{
  "hidden_act": "relu",
  "drop_path": 0.1,
  "depths": [2, 3, 4, 2],
  "stem": "single",
  "optimizer": "muon",
  "nesterov": true,
  "batch_size": 256
}
Rows from block 7, named by matrix and row number. Each number is 128 + 24 x the weight over its row's rms, rounded and kept within 0 to 255. All counts start at 0. Numbers have three digits each. After the name is the row's rms in percent of the matrix's.
# convs2: project pointwise conv (model.blocks.7.convs.2.weight, 120x360x1x1), inputs 0-179
convs2.20 099:127147117126126101126172122141125124134114121146127119174158105099135167107136120120130115114157155125121132119120106129083128190142129062145113137132169118147139113141096124111111127100129179096129117087126130115136120110166081150163115171116115147123156128115129131117147127140106096122147161132116110094125127142113126082134153103161125139111152124145124126096120157105124091156100118109126122134143115129152152152194152129171103126119113080120153181182102119144142118087134109124131081121135130147125110104117120105138106167118142149133
convs2.21 103:118116082124116110127066083179115148144114137145166123139135134106125177127119141142140134150138102123103090128143172116128126113134203148103166153158108144154117089111115118140157154114116138125108160176151136098121097134169155139077162091158116123112107149101155119142123117114099147083130157140119130129093121121101122134099138084132092127109133122191130131140100129133110165121097111132089184122098104119124139175132162148148126104106132195119140132141132116162145151165107124132159119151106157138132133125106141136088118115198124181163
convs2.22 094:146091135107132173148144105160090147152135107112112142120112128125138097172156130177171112160152160118138106110162101095126150146111146124096135082131124102130098159085139162142144111117135111120145135141138089073112140087096116084138117139134080126122120093129133118104121111100101178142093131112125184149130144094154129178133142105108104141170130129137129086143121117120148121175099136115093125133153126107125096098152096128136137120142110120168139118116103113149163145140099107115112135101133142136136122097162155099127114133113106132068
convs2.23 098:167182096133129108145092114154132116134140100124117191135138112165110111104135121103115146130121135112167138163103147108143126198136105153128134144147182082081171148125161091136125127180112117109125154134138146112130121148109108109074114107151131122126130102139096150163134118143167108123173141137119125117122121085128156086104109166117108160130132133150143114120113155121114162161120094114101121148110127114117131155127122113160148102103118130127142181119122126140113132128131102157153107161148138142129157143115146152085148095104123088129
convs2.24 096:086154139103147070111142100088125119116136194159120109131129120102119108092137132107140152110062131152147132148141145123121141102126138119126148111125182092149101081146151157095098101121161124142119156139160113156145135108136126108130132128129134153140113103109138181117166161116134181120151132129153133106122155175088122102120152148085126095109113142094107082126122125136153098142095110134149125128152127117105118112130166147147136122123146154155075146127137106145168120178105107084162144149141144140122123042145105136076131127126127098154
convs2.25 100:128130109112136138158140134106167123123133102090113100127124107116140171125126138142140126124132135160122131147125164148106133091140076132130117158156167112113077097135096136117091114198149134119119159137139124169189164124074139128100130135098136142092131159128097140176131096130131091104111103148157115163126160085162171129122100154098140076134085110119156089131112096090134088102169120179155150090154143138137186176120112129101129139091120126098187166144111135136136123069138169125140127105131120088154119118150098165144170113103146141120
convs2.26 098:127121115140144134157128144109155138136119093131123134150174062142155102167120144122145084175106169129114136061130145101112065172130161129151120079128154167160142150183121149110111085135115138152156140114104141124100165134124132124131144135104063151135125124128133143128107103117132107120124090108147129143132113112137137101116125150161181135130153119113109102101098110127121165141155128096142136162109127145141157177171093103176136132127145069051151120143103146121136127132103118155163142144106144104130107084188133107136153160150131134117
convs2.27 101:133116131087085107132112124124102165095136137089097103127131122134142126114129121140149114164157103146131121166141105110129128142130120137184149112112158159131115137119156152110132104114118118114138152132122132147132116075087101129120114116140119125114101109096135148128148151123130108114135139121149123149138148112121130114149120090134105153152143139140150164158143145115090035119149134088138152144094095149166150128123127151112146087137125102128133157084141168131165130130112122099109112168085108136110150137132134113154144148082178079125
convs2.28 099:141134093139126121117123114147122151143125090148117131160132116151115141108135129109153150121125169145131148143109140105135135097096129149131151199122129111163125119189055127183144136145158112115106150074122141127175131166143131110121088144113136093109147157143090128175123105144135130115095121128144167141124109147125108100128147102110127100120125095125161161087101114147153131149143114158099105103100145104141112144144089062173125120117120141123088140123136123131097125103130155125156070130103114143122146106120130128114145148136090113118
convs2.29 099:149139118150097104175142129140135148124143111122135143139151108136173108146149153138127119133154144114131120159125159107141121088097105135141099154093133129128124131110093144113137154133150084146135138162144130118182134128115126150147142118128104122129120190138142096095115104163107074120081149074149154119152148128158132138127149107107111159097092129127151127103121141121129137131158111104075153110094119086150089136124113110161117123119201117105093110123157181094128123121094130120111126098111137143148133150177141104125098132147164096106
convs2.30 096:105159141134139128148158110146114102162151111136130155178154130152135120145137144096129137139119169154092126110114112097123172134124121131133175105120155181126118114152124147160075111117128132124109129136078121139156155148092143112084146112095121127124122142115143158147070175108107139077153112113135114153135131063106092129087142130084185144101128140121148115123081130159078149133114111108138143167133148146124115132129166123181126125074120119127099153109152130107124125117155125141171129123124109132148125048179184139115113113189141152143
convs2.31 097:137156115126165177152121105098149133117144104120124136124123116134123115145116166125148171115154129116117098178150070106141089119131135132148118087125089108166131138130134121090148124137126122106129126163110098149118129125156115160171110173102137162122102096160117129129152177154165158170118112135099134127139150107146121089137071168138104122116174114143102128147161146159112160132158151091076090126106128111122150142160114177148120146093179100126151145135099165084116118131097161117124122134114171099134125150109122128146144151153131134094
convs2.32 102:119166127138115113149037116130127072133136122095108086148117106139138128131104129125112122117134112107115144111115099121132133143124115169133142118136123154158119099148116117161060181098123148145153145147141082109133128156135112139150142143125147105096139143141123134134106086111125150111087098159137166144121123172116161111156119157156094113102138133125114111132151137130127137120098056175104134139157106135107146158136151119135144119148108148128101137150162147149105146117092180132095148085097097124135086191176131172115110163102157141167
convs2.33 098:165113141199155167126130157143121129133137123108118120099167139114127154121142122103121148141118092151127128145150180129134105117103133105165110187132135146176103124133154129111109139161126121153141124129141145149172163123138125127130155153133122165106096095126130134110149134155122110149189121110162099128140115142103148134116155125136143127129133152145120172154122121106121143093119103109127130120120112162111155121117095128151089137120095090133119158129131163138114107129147159177147178132164193143120118098127156125113121150134162182083
convs2.34 099:136123119095127113164100086139116146121126109120118117091104075144095148145130139128089141130122061161131145116123093102165115124101123124135092136097112096121116085162113121108184136139116116075110134102147133101098115104144102110118099141088116142122172125124147114144130081146144127103151152161117120105129109119121157130124100069119098144139085101119133137138154084125069122119119153165129134130156134149146111094113144114160168139117163064163140162108104150139087124081184106135103104144142109134096139131126162087112173111106109069126
convs2.35 095:137184138171147102089107109113133143158134145112132127121163135112136180152106120119143098136126120150100174153092096104139121126123135146107154192170109140121204121127183116149139120102122164185160145097118107142118087120112090114103135116152121149153133126128106153144131124137129057147160163159123114151111141120110084088124102161128145154108082129115126128100167118121149148111136131149159124112113096082149145127127165148097104140171142140071141127143151140108049133114138153113124105174129153114134101135159129094149147100115101113127
convs2.36 103:131097124111098158153162113158114146126101120163140124171117117106149136120124171123122090222132113118178128127107132136119107127124137105168135146140156097152115156157104121151134121119097172168153128102151102120151140141176140122135128113129129134120116145070164069105114127095126105103126139097155157121100131185120173136125129165143119134143120153144173176113117119096157130117147108115084115139147125110145149097122165150114142095135177142116140145111127137130106142131124126124148134120111129160123092162172127116135096082160186189133
convs2.37 101:075117101131132156112161132102161133091131124123124146146147110118172118107110084110110135122120174128155170145117117095119086091077140137144150086174158097142125073106165142135165107114140175176163132134148155128166091161131172104155164125128145136112162129124091100106152136149139117139156140134133115134112124136140108129143134156109156112127158135140150152112124096117150106165118146145156138133082113109120085172155087146133120134108132140089132154096119129095108133116146121152154147141154107109118117093171166127139077148104148156149
convs2.38 100:089097133090139130161114131101125176123109142123135141136123151145130116146141148142144152110134119140138105139220167133131132164119140128108147135150138173086127160139131113109134136163108139148108131148153157094118128134125076114141089191098129115194142101142082149109076134124104097150149111110145147118103132134110178126134103121122131115134138094086136161172127115110125135128137139170085134150105169114153118136115083149131124115088169131134128093109128107123113141135128118124155101143096056124106125130123124136096131165135141116141
convs2.39 095:139109163091118112156118149096137129094130107157130102158103154138123118121117091142149115106114116131182140124104107133117128172163089166103117155175130165092143128131143112100139114148190102127127125115131133118094151124097114115130150116125109110116134100113110089110131105146087145105127133122136114141115147110097107095112071139116126139147116091133126122139131129101130103076110166145107110149115132096122112170088131134138155135149114155150098177166151130109059133139121134068123144093107141120099113090080112125119110101137110123129
convs2.40 095:112108151083172093143120146188104136095130115074157115121129149137145124117116127114112133137133136149120135171142144159096099111088120107105152114119153129128165096123146149152132118102130144173139133110131145159143146163108155101143159124111106125129110128159147095116171155135145064151158128157111076134141110132090158179127160146104122070123156151138159115146072130135134132130105131100147129105138129131129131141151154116149125131166115138105122121081136117098117138159140136216109149146146135153099102066140158137116142147125116152106
convs2.41 107:160176119072132094153121113136167168087102148108106114123119145149158121117125140146149132090123121140124149126088140107125140123112107126117163146122079127136075093118151138116093108110143103124101104096124096126138101124158114139097136117136149144125139100106163119122081100155155050154141105121121129100136151125102119109146149124156099150137153153108130159090110094160145132144127117131181133130152120110112133154164181100133128177127128089100164163105127111115115144120101132178134092159153168121118107080163118124177109150133108103126
convs2.42 100:127154159089132136092139146124167096111120142121136144170139154111149139129173159082119136113130148162117107157163121072138097129112173130103136093100092120153131129117168148142115136122063147114104166099120172116128121137114081145137140135129123152144142151101125145127085138125161111111152120137105099131150131115174109123105113143105107124159147136142116141177130120092161120144123130147146092101118118127132134092162157142127096103110108112161102121127117164106128109114178161151106129161139134138110133117096131097120140144183137113138
convs2.43 099:119123093118149173149161175125128101126119121089111136150124114130121144096116125112169124081155121105121129134143098122152121095149164121113116149152139125109135149153095139072113118167123111158126111171163164116116109110148106116128100167086089109098120111103093099131098167099124107155129102112137104130151100116089141147095110094159153132104106124139141153169126128131105135132135097145082139132126083140122139133138132162151107132066100181166176146116134117158118156112139119096127101144086131108147140137114111139170187136126149125071
convs2.44 097:138083131119138080145134133138142120114101138190154136128104139144101134136134144166148127154121125155145107106111110138123150118142141126141152125128151138121136174159126133113119124122134098116112126170150146075110116100152080167145114086093164106137128089092108116136146140136102123093146153113127117110092158139141162098137141137123090114138124142109077124138135205126128104106143112101127113147140164128139110096139084099171130174121138141137132098117137142114093117126172119049130065179095161143140135134151115117144098114142124107141
convs2.45 097:115122119132109132090087103137113153106136143066118165127133102154125142142112141145114131102127125144157108135142147087141161142092122140144152124110150115070120097132119134166122130126123088092152126132157150082136138127071167105117123151111136110124139137090071095131133107095152140154129132156151156099109111127133117159145127136124074142159129151131135100135126151115074119123092117097163111107109112108156116145132134127101115187126169153075120144084168130152115122100155119113118140112118110082124142129116111135130136101119125153111
convs2.46 104:150147089148141183131090159147112116120119147071098108107078138116064110141129138103128108128106130116156161110152128129127141113110102105102141120112147077133094120136138134165131097107142144096126112154142106126154141142133106102114105131148120120141138138167122118113126114128113109130122140134130115121135115144126120146064156142150174170112095134146150141161113118103153173106120155109179158123086130153111146123127171133168130142107140134102132152134106101103122127120146122092114125126169150143113151135109103124153133083114110099110
convs2.47 099:125153089121131124121133147121121096143130194102142122169140101160177135113140135100140153155164119126139141140147136104114135113091112190197110062136163153141172125127121110081130128123094151124127117146142121110114085113124104127149093100136101143139144087155127134128154129095131101104150126117098111123165110160103123143131125159155167130098123111065159133111137119143125135127129162129175131088084123155160170109138150138112112140162110163123130098134134095101130115084158138139121137138204147148114131089159161137150135116139127133113
convs2.48 098:141125119129137131130126100120173070092086139133138108099156093144160133134118140140111112137093088140163174128116123109118134168122169188106148127131131100151107113124123169178118134128125098081130144169126107094127131188115106122105132122106135123137125094166097141140165119149105141144180137137159106108110131165147122146146143121095187091104140127117127087109112138115142124140123089092119109110158131151100092134118056141171141101147119156131098118129113156104135128137136076113130096076105118129122117149136126120153160139143116134139
convs2.49 093:120095169114086186138119145107145158138112135122129118138056171127098100130151129120117124082123088137118125129170121187130119131162123106126134119133099156138130126091182149090104135127097132094160098132125135137124121104135133119140143146097103125118122124128087156102187161114102136120161145107110108116101116098111108098138115130152144129143041141139149136137123124108126127131176107170145131127126144113133106086102122157098143114105162112113128135145155123167143105099153118119155132124046103106123142115133120151141130125155165154131
convs2.50 104:123164116194127141155120161123148140148148136102135134109111150059148093162116125148087137147101137135162131123142156070110126129088124095070069161141133142081160113104078113091147062167138150166138133142132168149118099161137171142130156147112103136137092130132137067149129153120170149150123109137118126146140136151140087091128115124115105119127152113155146133103157106116148133133144118144106088104160131137147139107147144084152124126143103183148134144084127121130077155118131112109160121125113148132106080154156139123094117141142125135120
convs2.51 102:110127146130161103111122124137120127098147078138159150133127118130106088109107097068124121129101126167174111069110116125128153133131096146137117144142145112163128156124137149101106096166149139082108116119119102116127101166122112111159125103166106140151099130142123156114200169146111111117154173131130174091111152078123116157135091040148128081150142160136126138115151129143112100121104145151132115130100160138128123121170205191114113110147161097111127117138103161120146124124124109122155134110104108124116091118113154202122098085122074082108
convs2.52 102:116093132113098123099116117100129135144113126142149128068105092114174171126148122110131150159154085146143131138085133110124130132131152120157077129178068126146146144124117191105124148141136140118105120171137090140091126174159080100100150146122155133089137116131151145116112117152091100143152152118116101147130137116122121134171142149132083139128111134130104138100136062144134093138071098127134150141138114137128135158126148172116143152077134170084157111122116137129105123128152137140109148117081116091119127137135124088087091097195180143119
convs2.53 097:140121113074136071124132143157135086114135100131111142117128147124100128127066085116113153119152125125128118091131124100168129145099176115097106125145119120160103136146146114141117103077151140074093135131136128165132109072179155116157169132109118126145139123107097128143140150112133167099074115114122124131125168121155135138180138132126152136148102112157098112139160174146122159127088143126117112120125186101117143167176126098086131155082168102137146083136123123145119131125101141088115135120111078142137130113138100132064165062132084166110
convs2.54 098:133168142146124093152194078179123090098142122105122149146134170163161083113153134097114131149108102120165079152117120131161085068121120099132179123126123122116125174148080144107122116166158119184108106095149157118110110159138106145115104127142170129166135137172128105102139143068130143123147132126121114137139138117128168166104139103127140130156152155191125162132123114129139118134157119124127159132137126116131110148138142127141129152138117143090144101097170114113127116143153114127160115141145099128164194121101172119127127145086153151099
convs2.55 095:104111124141107104144106104113140128162151120142082119121094151140078080094130123101108120129164113122165101080109108105138158136148101111088073115113149112128116127113178139108134103092120147142139148127125135118126121177130114105142117114120114109139117178170120127124137147121121136151173108143116123133139119126147165110158166124125111114152144146101110094108136103076181112137127115154088102133135165127137149136127131180090131134091116149128126073134103107112129117125167150160114109174132097143150142150086132098125135084150161132094
convs2.56 103:150132105139192142154145137100164134129124152191139108165137156112118181126143163122161180091120096123151137141109172171139133177146098115161124108118108118135074151100142121163126141154144113167141113152136098091123145170127129111125112117151129092115127150131156113092062152137106093131145124137134101123126133116093126137152135102112197111105165130136118129133116166132118173157168128111142112123128095158115142167107180087171127109159162143146114090119166133071130120094095142084150123128092124105090157147107121144164157132106108200130
convs2.57 097:118144132153124091094151130113122110132094091078103175143150130097174160128140100149098117122113192114086145151145124118096151124121122160106188139105147113120103167125180149186145149149127175120134142142173175140097147147108129149128093119133188119141126133139173127150133122134119117138130060113128158142149119124173148121098160107106106121127170110135139137119134111132157099120105143140130118117120118127111128149100146152139122123161134150093136137115130164133107100121082148128168117112115166115104113119184148153102120077143168118132
convs2.58 099:114131135123121104163071110107134098139143141134122099147115149124101158080122131133149147131108152110116087120102134141125155146113122126135155164129091139138122189170125146117180120136164156119128130222130080115138104164097130157106105101135140124138132115120123088066124124099148108110093184138124146111112124128170101135144145120100103121107096123124122112154131131096137092112147092121128145142168121153084120115158126192142139118130100125160116153151119088144122141108117119116126159132119104152124109159174104110110133110113166114113
convs2.59 104:119128154176148071138128137066099114125108126156122167120125100145130135131137105145151127121145123153125154116110121124131117118087144158106126144177122104139087089117151105094143101150114133134130149163110115177119077095187133137118095157083118122107132123077107130112153144161125192137102182137119108110121123115120102111146130183125127119126086063130127135078129118153139171092093117108143111149100119122137109095146071095100155149151101149155077173133114122109146149121152086105129137161138099104104152173147124142151123121149136116146
convs2.60 102:138180138103140089091125120118086166133128145128134119149102094110145107131129165133092096130127172117126126126094119092106157123129130091116091160111137147101156184124155132103093089109099152167121122142121120129103123138135135148129113132131094136149121094084186128136101120132168109116119108124118158095149132100119119116142100119117146149126153118131112155135151153150131115155123100108097128149110110130095134158078131104097135174111093127090113159172077139104167106159117114116119103119143137130062090131121116152136094158130132146120
convs2.61 101:105141114142143141101138125126127113144134160193153125101109153106099123138186113119114120127120146167138123088103113131100111164123083160137119149133122177119136131162130097143147117165124086118123171109139153126139107166106128120135126118112138105149123128115109093112136122154142139150135143129068124136101129162130125114119160140111147125131155121107139150179134106127107151107118148150115115138139149094133163158129156062175099077122165106187122118130052161082129098122095135121119141140130149132132139130178127131103107145108139077081
convs2.62 099:125118138155178099100112121194131104110136129137146161113138125122084149137110098108097139103140139108185145146181112141139135094167087098103128141107147182131126102102060158179106121101109113112121099097129148084112134125091096118158217106183110107119139144098097113152139120111153082160122138142133129115122125141121120143127085135110120147138137102129137128107163154148123088092142149156120103143134133085121144135172089126124165152169100062150124073107108170137136113104108122106121157116106139122131091071123131125140105114110126135090
convs2.63 101:131120069146139092143120142135144096141141135117107155105139158099112131159142152136160144114144126132131121130134133084147103122123100131147151145177137096086107083103108145151129114173119127137105136123117108089144150138099148126137135127151104132095126137099095126129187099089149100098075154142169116107112140119111098142095135099114136134093096115124106136118113115137150108102165113128146099161149126127145114133121137167117090136114085123082163126084158149098128118143128125087132127084129120168116165113111098112155122106146145123124
convs2.64 099:101094098142100155094141169106113124073112149148139130161093121132174149146116115113110126156155174121107119116161144140136112168120146113136136101128123128136116116175159102126117132103080121072121099100110128078133121089155154121122120125142143144113132141125153096118106156071118167102141128111123117111130150142132105126119130116132136146120183157151156114153106097141101129133142098129144137153141163168138089124134082104181118127092153167128127134165105107151113102169156119130129113109130154139123111088122150129102129117134180163130
convs2.65 104:106119145120185097090132186117086125115158121081130144127122134132164106095169143071127145152109146118105118155109113166116108121129136082132081142161119140107110146146187103145125136137150101147155143143129099119107141127124158140139153139141110130125094137174130159139093185112107108084081114143128125164113112155115144113113142116127117097138113117127114143102119075140128117121149084124158137133099143092093115150119149146118140132171155169111096217127135121154105149106116117113126125134137180086134120128115156111089138137130134057146
convs2.66 098:081136125182141144123152158101124134152111119127152147119130120131126161125114148097080098183099187103093130118146136078107086143127104139104111146133132122115151156147149141156096135109135165135147119156152124131175101189096129124139159106148123104127156110123127122148140122168143083068106150149112154080132133153149147118142138124141134128120140106116125135126146167170119135148075138073135124144132129116125112107105130076101151131082114120081162097111126119121121114110151154110120149149142156126133101094162146158137139107135115146115
convs2.67 101:103125144114085134097182117177163073078120131148125105114109182123136137156124116091141106139123123148114114123123119104139089121120112119154153142093137077081132116151104109125154127136146150150120097142136079148130144124149105132117110119129135157112127128111175124127126136105132117085124134153076118149137130118136097136140160103102120181149171136120083116109110124103137131176118141114145106135090136166121132084148146146104149134121126066099106102151192126098102133146139132104195162100160105123147132148124124136141115123142128120107
convs2.68 104:100196149126170114114098139146118102142120116108152121113120098107162095129125085112124142121123103136137108139113069157157166131129141118152106172128126161125103111151109139146113125114113114100100113095129120150122122113147156136129148127115144179135096120127090145116122111135133101107121134148107146158151124135122131203087101091110123115133129144141134106105148156128124125103132131157143121120132149090127121194134128109125109105102108130153139123135179111119135154081101127117163114136119138147174127139134109123170117148152099136094
convs2.69 094:138071142161194161093145152108142163147149137136107140131168160129129129116142118126120130165160188095125116148065140106122118200130151062123149149127128144108122142149120123118105116090104141162090134110144086118144103132141178160154074086091096132134125137136107096145161154108156100161151101105131118133125116118145141096187078118141128111092148140084088113083136156117148118138101097144130143141093142178093135136133164109137117107146110100155148146100141144114107092155105097118171150125131147155126104093099131123085131089148078152108
convs2.70 098:126188156142120164122144138151129141155148080170138149119124114138160136106141143103124100129125101170078159138148110106116112155113138128151139161085115142124134121181109083146118132146104125123139109141095092165119114135148143114135137152114134130134158137117135127101209091128172144116164108138112113101093128121125163112145196151142135122124111118118140170091101113106154130129096143167150127153153104058136158153118152102165091109131123122156132145123128108111119156087107112128144125110084128148105142093129142116102131161121133133149
convs2.71 099:111136127121119100134122133114132128116131119153152122081136117139080100119121086118119160120118138152167087116149129125116094140121151124087124159096126147133120083133131119083105113101120147112121154153111140145054130132101112118160153169143112124147137125133138142095047150142104158109121093136091138107167122117073129127163117133098155149137146088181130108117127124129125136123128182133164107162136134143114104110139138066167124129133127147153103055128099076104134184088106129141082112145100121116117116149160089154149151143115127134099
convs2.72 100:107119096137107155172123088125105106140122098145131092108110131144102123111111142099134134152114173150155182124095134104114140138096160127136097129146126124092173164132140134149152152160126092115165095099120098167088104161104105132164136192124149138150138160154095113151169126126131146070160119130139101145148119131140137113129073095132145145118117159114159107123103144109111123088129112132136126105120127111111150107094152214115173094123095114151134115122106086091106085107104135135129144141114138145088123100111108112136100100112154149113
convs2.73 101:106158098131101156143155112161133113175154127163141133096140129184098167150142142134125153175140111125144106117122127083154104135124094159159097135120132124096155104118141115132114128088158149141180121135139151076164112082146131134113121139115117142146101118141114164122149109173108138094082159144141144144169139125119156137132138096136118148118110147111154150147133131099121091161125158141150134133134129117135126122122125114120103141113158138092131078117116151086111142119143090170121105112142121124146142164091120112082090121107126188130
convs2.74 103:118066108149120068164077126114102136110151148115117130093161094141087131128198154092141155098103117159140114143114118139134156126145131122115183146154102177140180164186136122092133138171113118108164137113088129090120133164171138119130056119131141139134127098150115102120122133137114081125150131167091143125103157090191124115123133090127095143135138132153144093132125120165120128127097136120120109113158154125131126171103128078158118131092086130137132103136157136155111138105103140135148111135074146113149174141099128128114156112147139156167
convs2.75 102:121121129119161131099111119153104124147153088120105147138102112104149176121092129132134145123069114132104099125124133163127120111104129150125153127134121148210103097205129124139106128095102150106149128095165140191147103211142131143159122162129134164139119114120133126114123105104130141165119156121157118120140117180118178111148108079126156107146129098124111125139095099160104174136123131112107094094177129142136131103172079104104142106155188153076155187103134169122141147106101122186109146120168131160157185105109100127150098109133144113099
convs2.76 102:112142090119121102160100156109100124094118109145157142113138113117146130142145097122112128119102137139161131147122088130093120115108126111101115115141120108124103113148119149153141163142135096134151110161155149135183072048136119131164100155126148119107131130142110164096108109134157159097090155142143116170135164125094191141124165127171126110125095112126123097124153109131129140139137101126150103148153137127136124139091111135113131136142088171105094074118107155107126147098141149124125143111095125126135145152053118117102119124088129098098
convs2.77 098:127099150108143100129109108082113102117142127133106125174141142128144142149151129114135086145104124129121109174104127091125127111166078086134135081143102092131145125123132156107112109199173089119113133092126125093114123093090093126109142118107124149116096160121170117111092122102175102166126135136132146143126104101151136146143144159105084153148144122112148144110163138119146158130136132111148137103149154112127118076132124120139114094124127143182122137110146112124134180110151117082148170122120107139160174140138136106122092201083102128115
convs2.78 104:129122147120132172123135147089137108119167133111162127158120125134084125095108099094112131169148163131144101151122119132146152141064095071125147133119133125142104088122119154149136121139162120123124112125129158181125112140101152125127155101103156092158133122111141131154134154127154102163122134128142104161132122106108142116161120114163162131119129137155187103133191104117063132081128156115118129129119107151150117122166093067147147105134145126128103123157132076119183108129087138120131195085117180144113135139074112139098108153142118136134
convs2.79 104:152116176106151082147098131113055137169136132107152130132137145131113136168085046146101131143128097145114116136108111116129128140139155101145135152101133177152202122103175164154124146148155118123149135198145149119145134147113099106124120140122103102120123120120138113136120150134152086116097127140104110143107118123113141149114131114111132141108139144133176147144126159096110142139134151126147114123091113143132174136093113102151140091160134159143107122092113130121132133130110137155127144124103138136142139159140111164110153189143149160162
convs2.80 099:111095125160141096089168130165128179164099119073143106190112062131090101138156144123097119141141090135124127084164148139152129200136146157133107125118126115088119108100139125128083132102089140187141150099078103111164129118117129135147090130136127112095166143132124113140143078107152140121104141098113125145102129121109138117156154148123158119140191146137168119135104108166108150143113136169109155134186150153104129115111102118147122098102130127114141156127128133058144117140129111141090101147114100156112120115119112142116136159155112174115
convs2.81 102:127147115085128150091143167119142115099144147125131166129149180092110111114146190113175127073147086130131140121104173126099095137170162094112194148127140135138126107147097143128175110100150143115104148131105115140148107122118136128110153147099139138143152119133175129142088119106120128122157146159123155062097108120133092102102131088132124113132124158135153127105118074094169129135143101121164116134094117118120104086154100109163128141166121144134153094107131149136145178158103124098106120128114182131146155084154123136153081110153141097152
convs2.82 099:109106118101101099138107096119160104124155081145114104101173157120121135128096101156131152122156143167102136119141142131118146117122139120101094153127108129091165103157137173139130138170132103045127123162129099155104118095109158105127142090155153136138153146182120176149121097153116128140120139136125124117139132105111115142124056073123109137107154108095135195125130128106132166143102165153124135119171126121127137149101114119100114155099102131123110141143142116148086088157184133129108116119093146110134150127085080114144162106146157110111
convs2.83 102:148103113158159130122106133138140116139112121124100157089178160118107096113127112165111087102160166159144119132099150096101097101132158105144116135111112167135117160139117136124148145139138151139123125145108148168148157095110121099099135120105131158139135139110142137153118113135111167144159146138161102117139125128086128116111122142124195147107188159109104126132102157077085130162136104112120146099100121181144154138118124170111150139107150107148130172188100136094138101137030110074130179133124126137131144158116138149140152120162128168094
convs2.84 103:131141151137157103150085132096121174113083152151127140161105110120069145150119151098122121169115128141143099132174109145123136087128153174138110098093127140118180136101118143145101135156144147089137132134113122161129162134077154135148074145107110082116128146131105113144149140096158159148140169117146170135115131139144109119079137113136183101158108079132126114130142097137108145121183152160124129132110106182121130144089112128094106120140121113152114129092120136145121087142077110131098168124147116105122098082133145120061142132090137141098
convs2.85 102:125147140154140143198134120139113095148114098115118131112139100136141148127153115144101101134182098159113096114168183132132134134135205142124145072107114126113149148152075138127110125118111136104132116106162138138103139143142145144120116141087148152128143113140121121123053099110152157140131142128147139119153128141143126127137123134162097109152169202117125127147123132169167127101111146126086154122131118110129133142133117139198152129172146116147162091102158103107138126124088145117155126129068116142117154132142155133121112145164130142141
convs2.86 097:101144105149137122129098129120168116089132121151143168125135121151111152117129098138116131081141150120119143118177159150135095178098128099135121119141139110155123076127121169060165104135176135143120110145126131161149107112163112143100118097109130082137144172100125119121146092124112141166093125139132120136107103131143159125097146162108099158144106134099100110137159151158164138151134135146116114108125124103112128115174170149157113128107128148139137172186141121113126080151163125149153171135146096148124132122140127094136149136117106122120
convs2.87 102:107195130102133134100095112121136125121121041145134122177124076115131155093125119134164140166104136113115122102152148149140152114154150173144139114167148144134088122188121096140126169105121091097146137158107135121103133119136132108123127117175118143154117127113159179140179113131142148176123118110148150113126139125120139093109131118125151162108118099173177127162113128168127078138133096139134161113117120139121162148145147107165133122107127133155102106133106120198082177121159131134109198126139123165051141129175133127131115154103114153149
convs2.88 098:101147150124094127123116089104148121112093138116121136152134141119112183184090130136135123104076096117122140161132178109129126131118104152136120160148113075123076109089104143124106106151131159114159113200110144136092091096139149157172110154147104114171131164152066135121105118100147111099119134104183084152106115119126068138126123105136147123114104089122132140171133139144112132149152149101159114122109120160128117103124126157140110150101124173143179142155137140123141138135111132123139166108121109129112111163117146115182109105145128116135
convs2.89 101:099139117147139139092116096130135177113125102087127073097127152111128142079107117152151116095136129156117127117133131119135078143113128140116163117151143152143156130151138108133172102118136182137170120180131163129133149088162172096126132106133136134134127129136113161108093132121148108118090115120127142135116100138166204088087107114141118171113128124146130116110089108132128187146069106132139129137110108178145102110125157109149077149091133110084125105126093166088157136134106098160152141131142131149127115119138137156130112143184148172129
convs2.90 098:121131116094157137127146136086092144150145114165127112174149135139136119157131076142117098125090115128117094158130091125140145087086128138171143144121136169122125102124113120074116114149085115100133114139164107150144165150097099164116136133123178088129135161121078131115104162127134161141146116132132147125125126114130150158128117120091139173167107085141088188123132171148127102134127135104096086140148120147134161145162108104091140105085173131184130134134171139133135143128103128077122162139141104145093149151136129121140101124112116101106
convs2.91 102:108140169151142180130097161095173118130138111137128151162125143147112152114121142167134112124096130155109132151128149097137117078131146120128132144165144106093139120165114126141137129150114105118119122095130110128110121076120132094114098130136131127126109135128138155102094118120131138175139119112095115131132126115100159132118136076136175119137106125162173107108102121119135108184113146069150120161134146112160125136097181175169096119156162164138086120121105073155112137124130111153121129141137099096155146139131161126148131137105138111130
convs2.92 106:137131110153103138090141122123129095163123133144135111107133157118130130121136150158141150127117113112120155120159076111102111125146105165091114089086130124167090104130164154106106131135111095062107130150122096144152131104140146147150116138157111134114157134065124129123112149097119107122135135125125145109093154155129173092124107155138148138145136110098131162108158112122116189129127113140137114123060140127137119127146143118101131175133136139105095111122104154114172157118122114109092057132177139134132106133117102123090129145091098142150
convs2.93 105:134072183095136111139143138145166098122145108177122092115147131127163108117130075134138108166102134133136082119101122092129124092149122144141146156158096170111154173112131130167156116109084149137099115105140155151126069153147147143087206128080130090117126154167156104147176124157130169105106160127141111137143114120080128152108109101138145126142114134133124126105114154156138128156148109151131118152158137111121123132132137075083125122153152125134130183114122148114144113143132121150152079137088132134122145081104134163110164113121088106154
convs2.94 101:146088106098123154147130116150117179107128177104152141160096110137105131153121127111121139126097118163090116148117130156113123141167091112114116154112129129137145116152132139152143128100156108118063128093130089198101116106153140122130129133141123115124114121122154116153156123153166123097150132152136130124129121113133142143166149103136127140110146131127131098124113144148179096121106165142143135129079132143113124156131145136124129136162134104107124076122139125155135149163108117115105165128093105103127118112117143104101062105078083177136
convs2.95 096:161095116105116115123126110154141111139128097067119130054131100154132140090147069124105114123117095150141116108116134098143086105103097143131139107150139154144125117165153112134124125117090100129176112138136119144123113148124165129156104137119124110165149182163138105125113184142126097091114151149157136130121111118134150133118150102120084122110098124109133111100170109136130100132113102122148142126129138100143120115118133168116129114115165130063130143152160137142153121146130151123136159107134107086155134152125134145134130129091112085118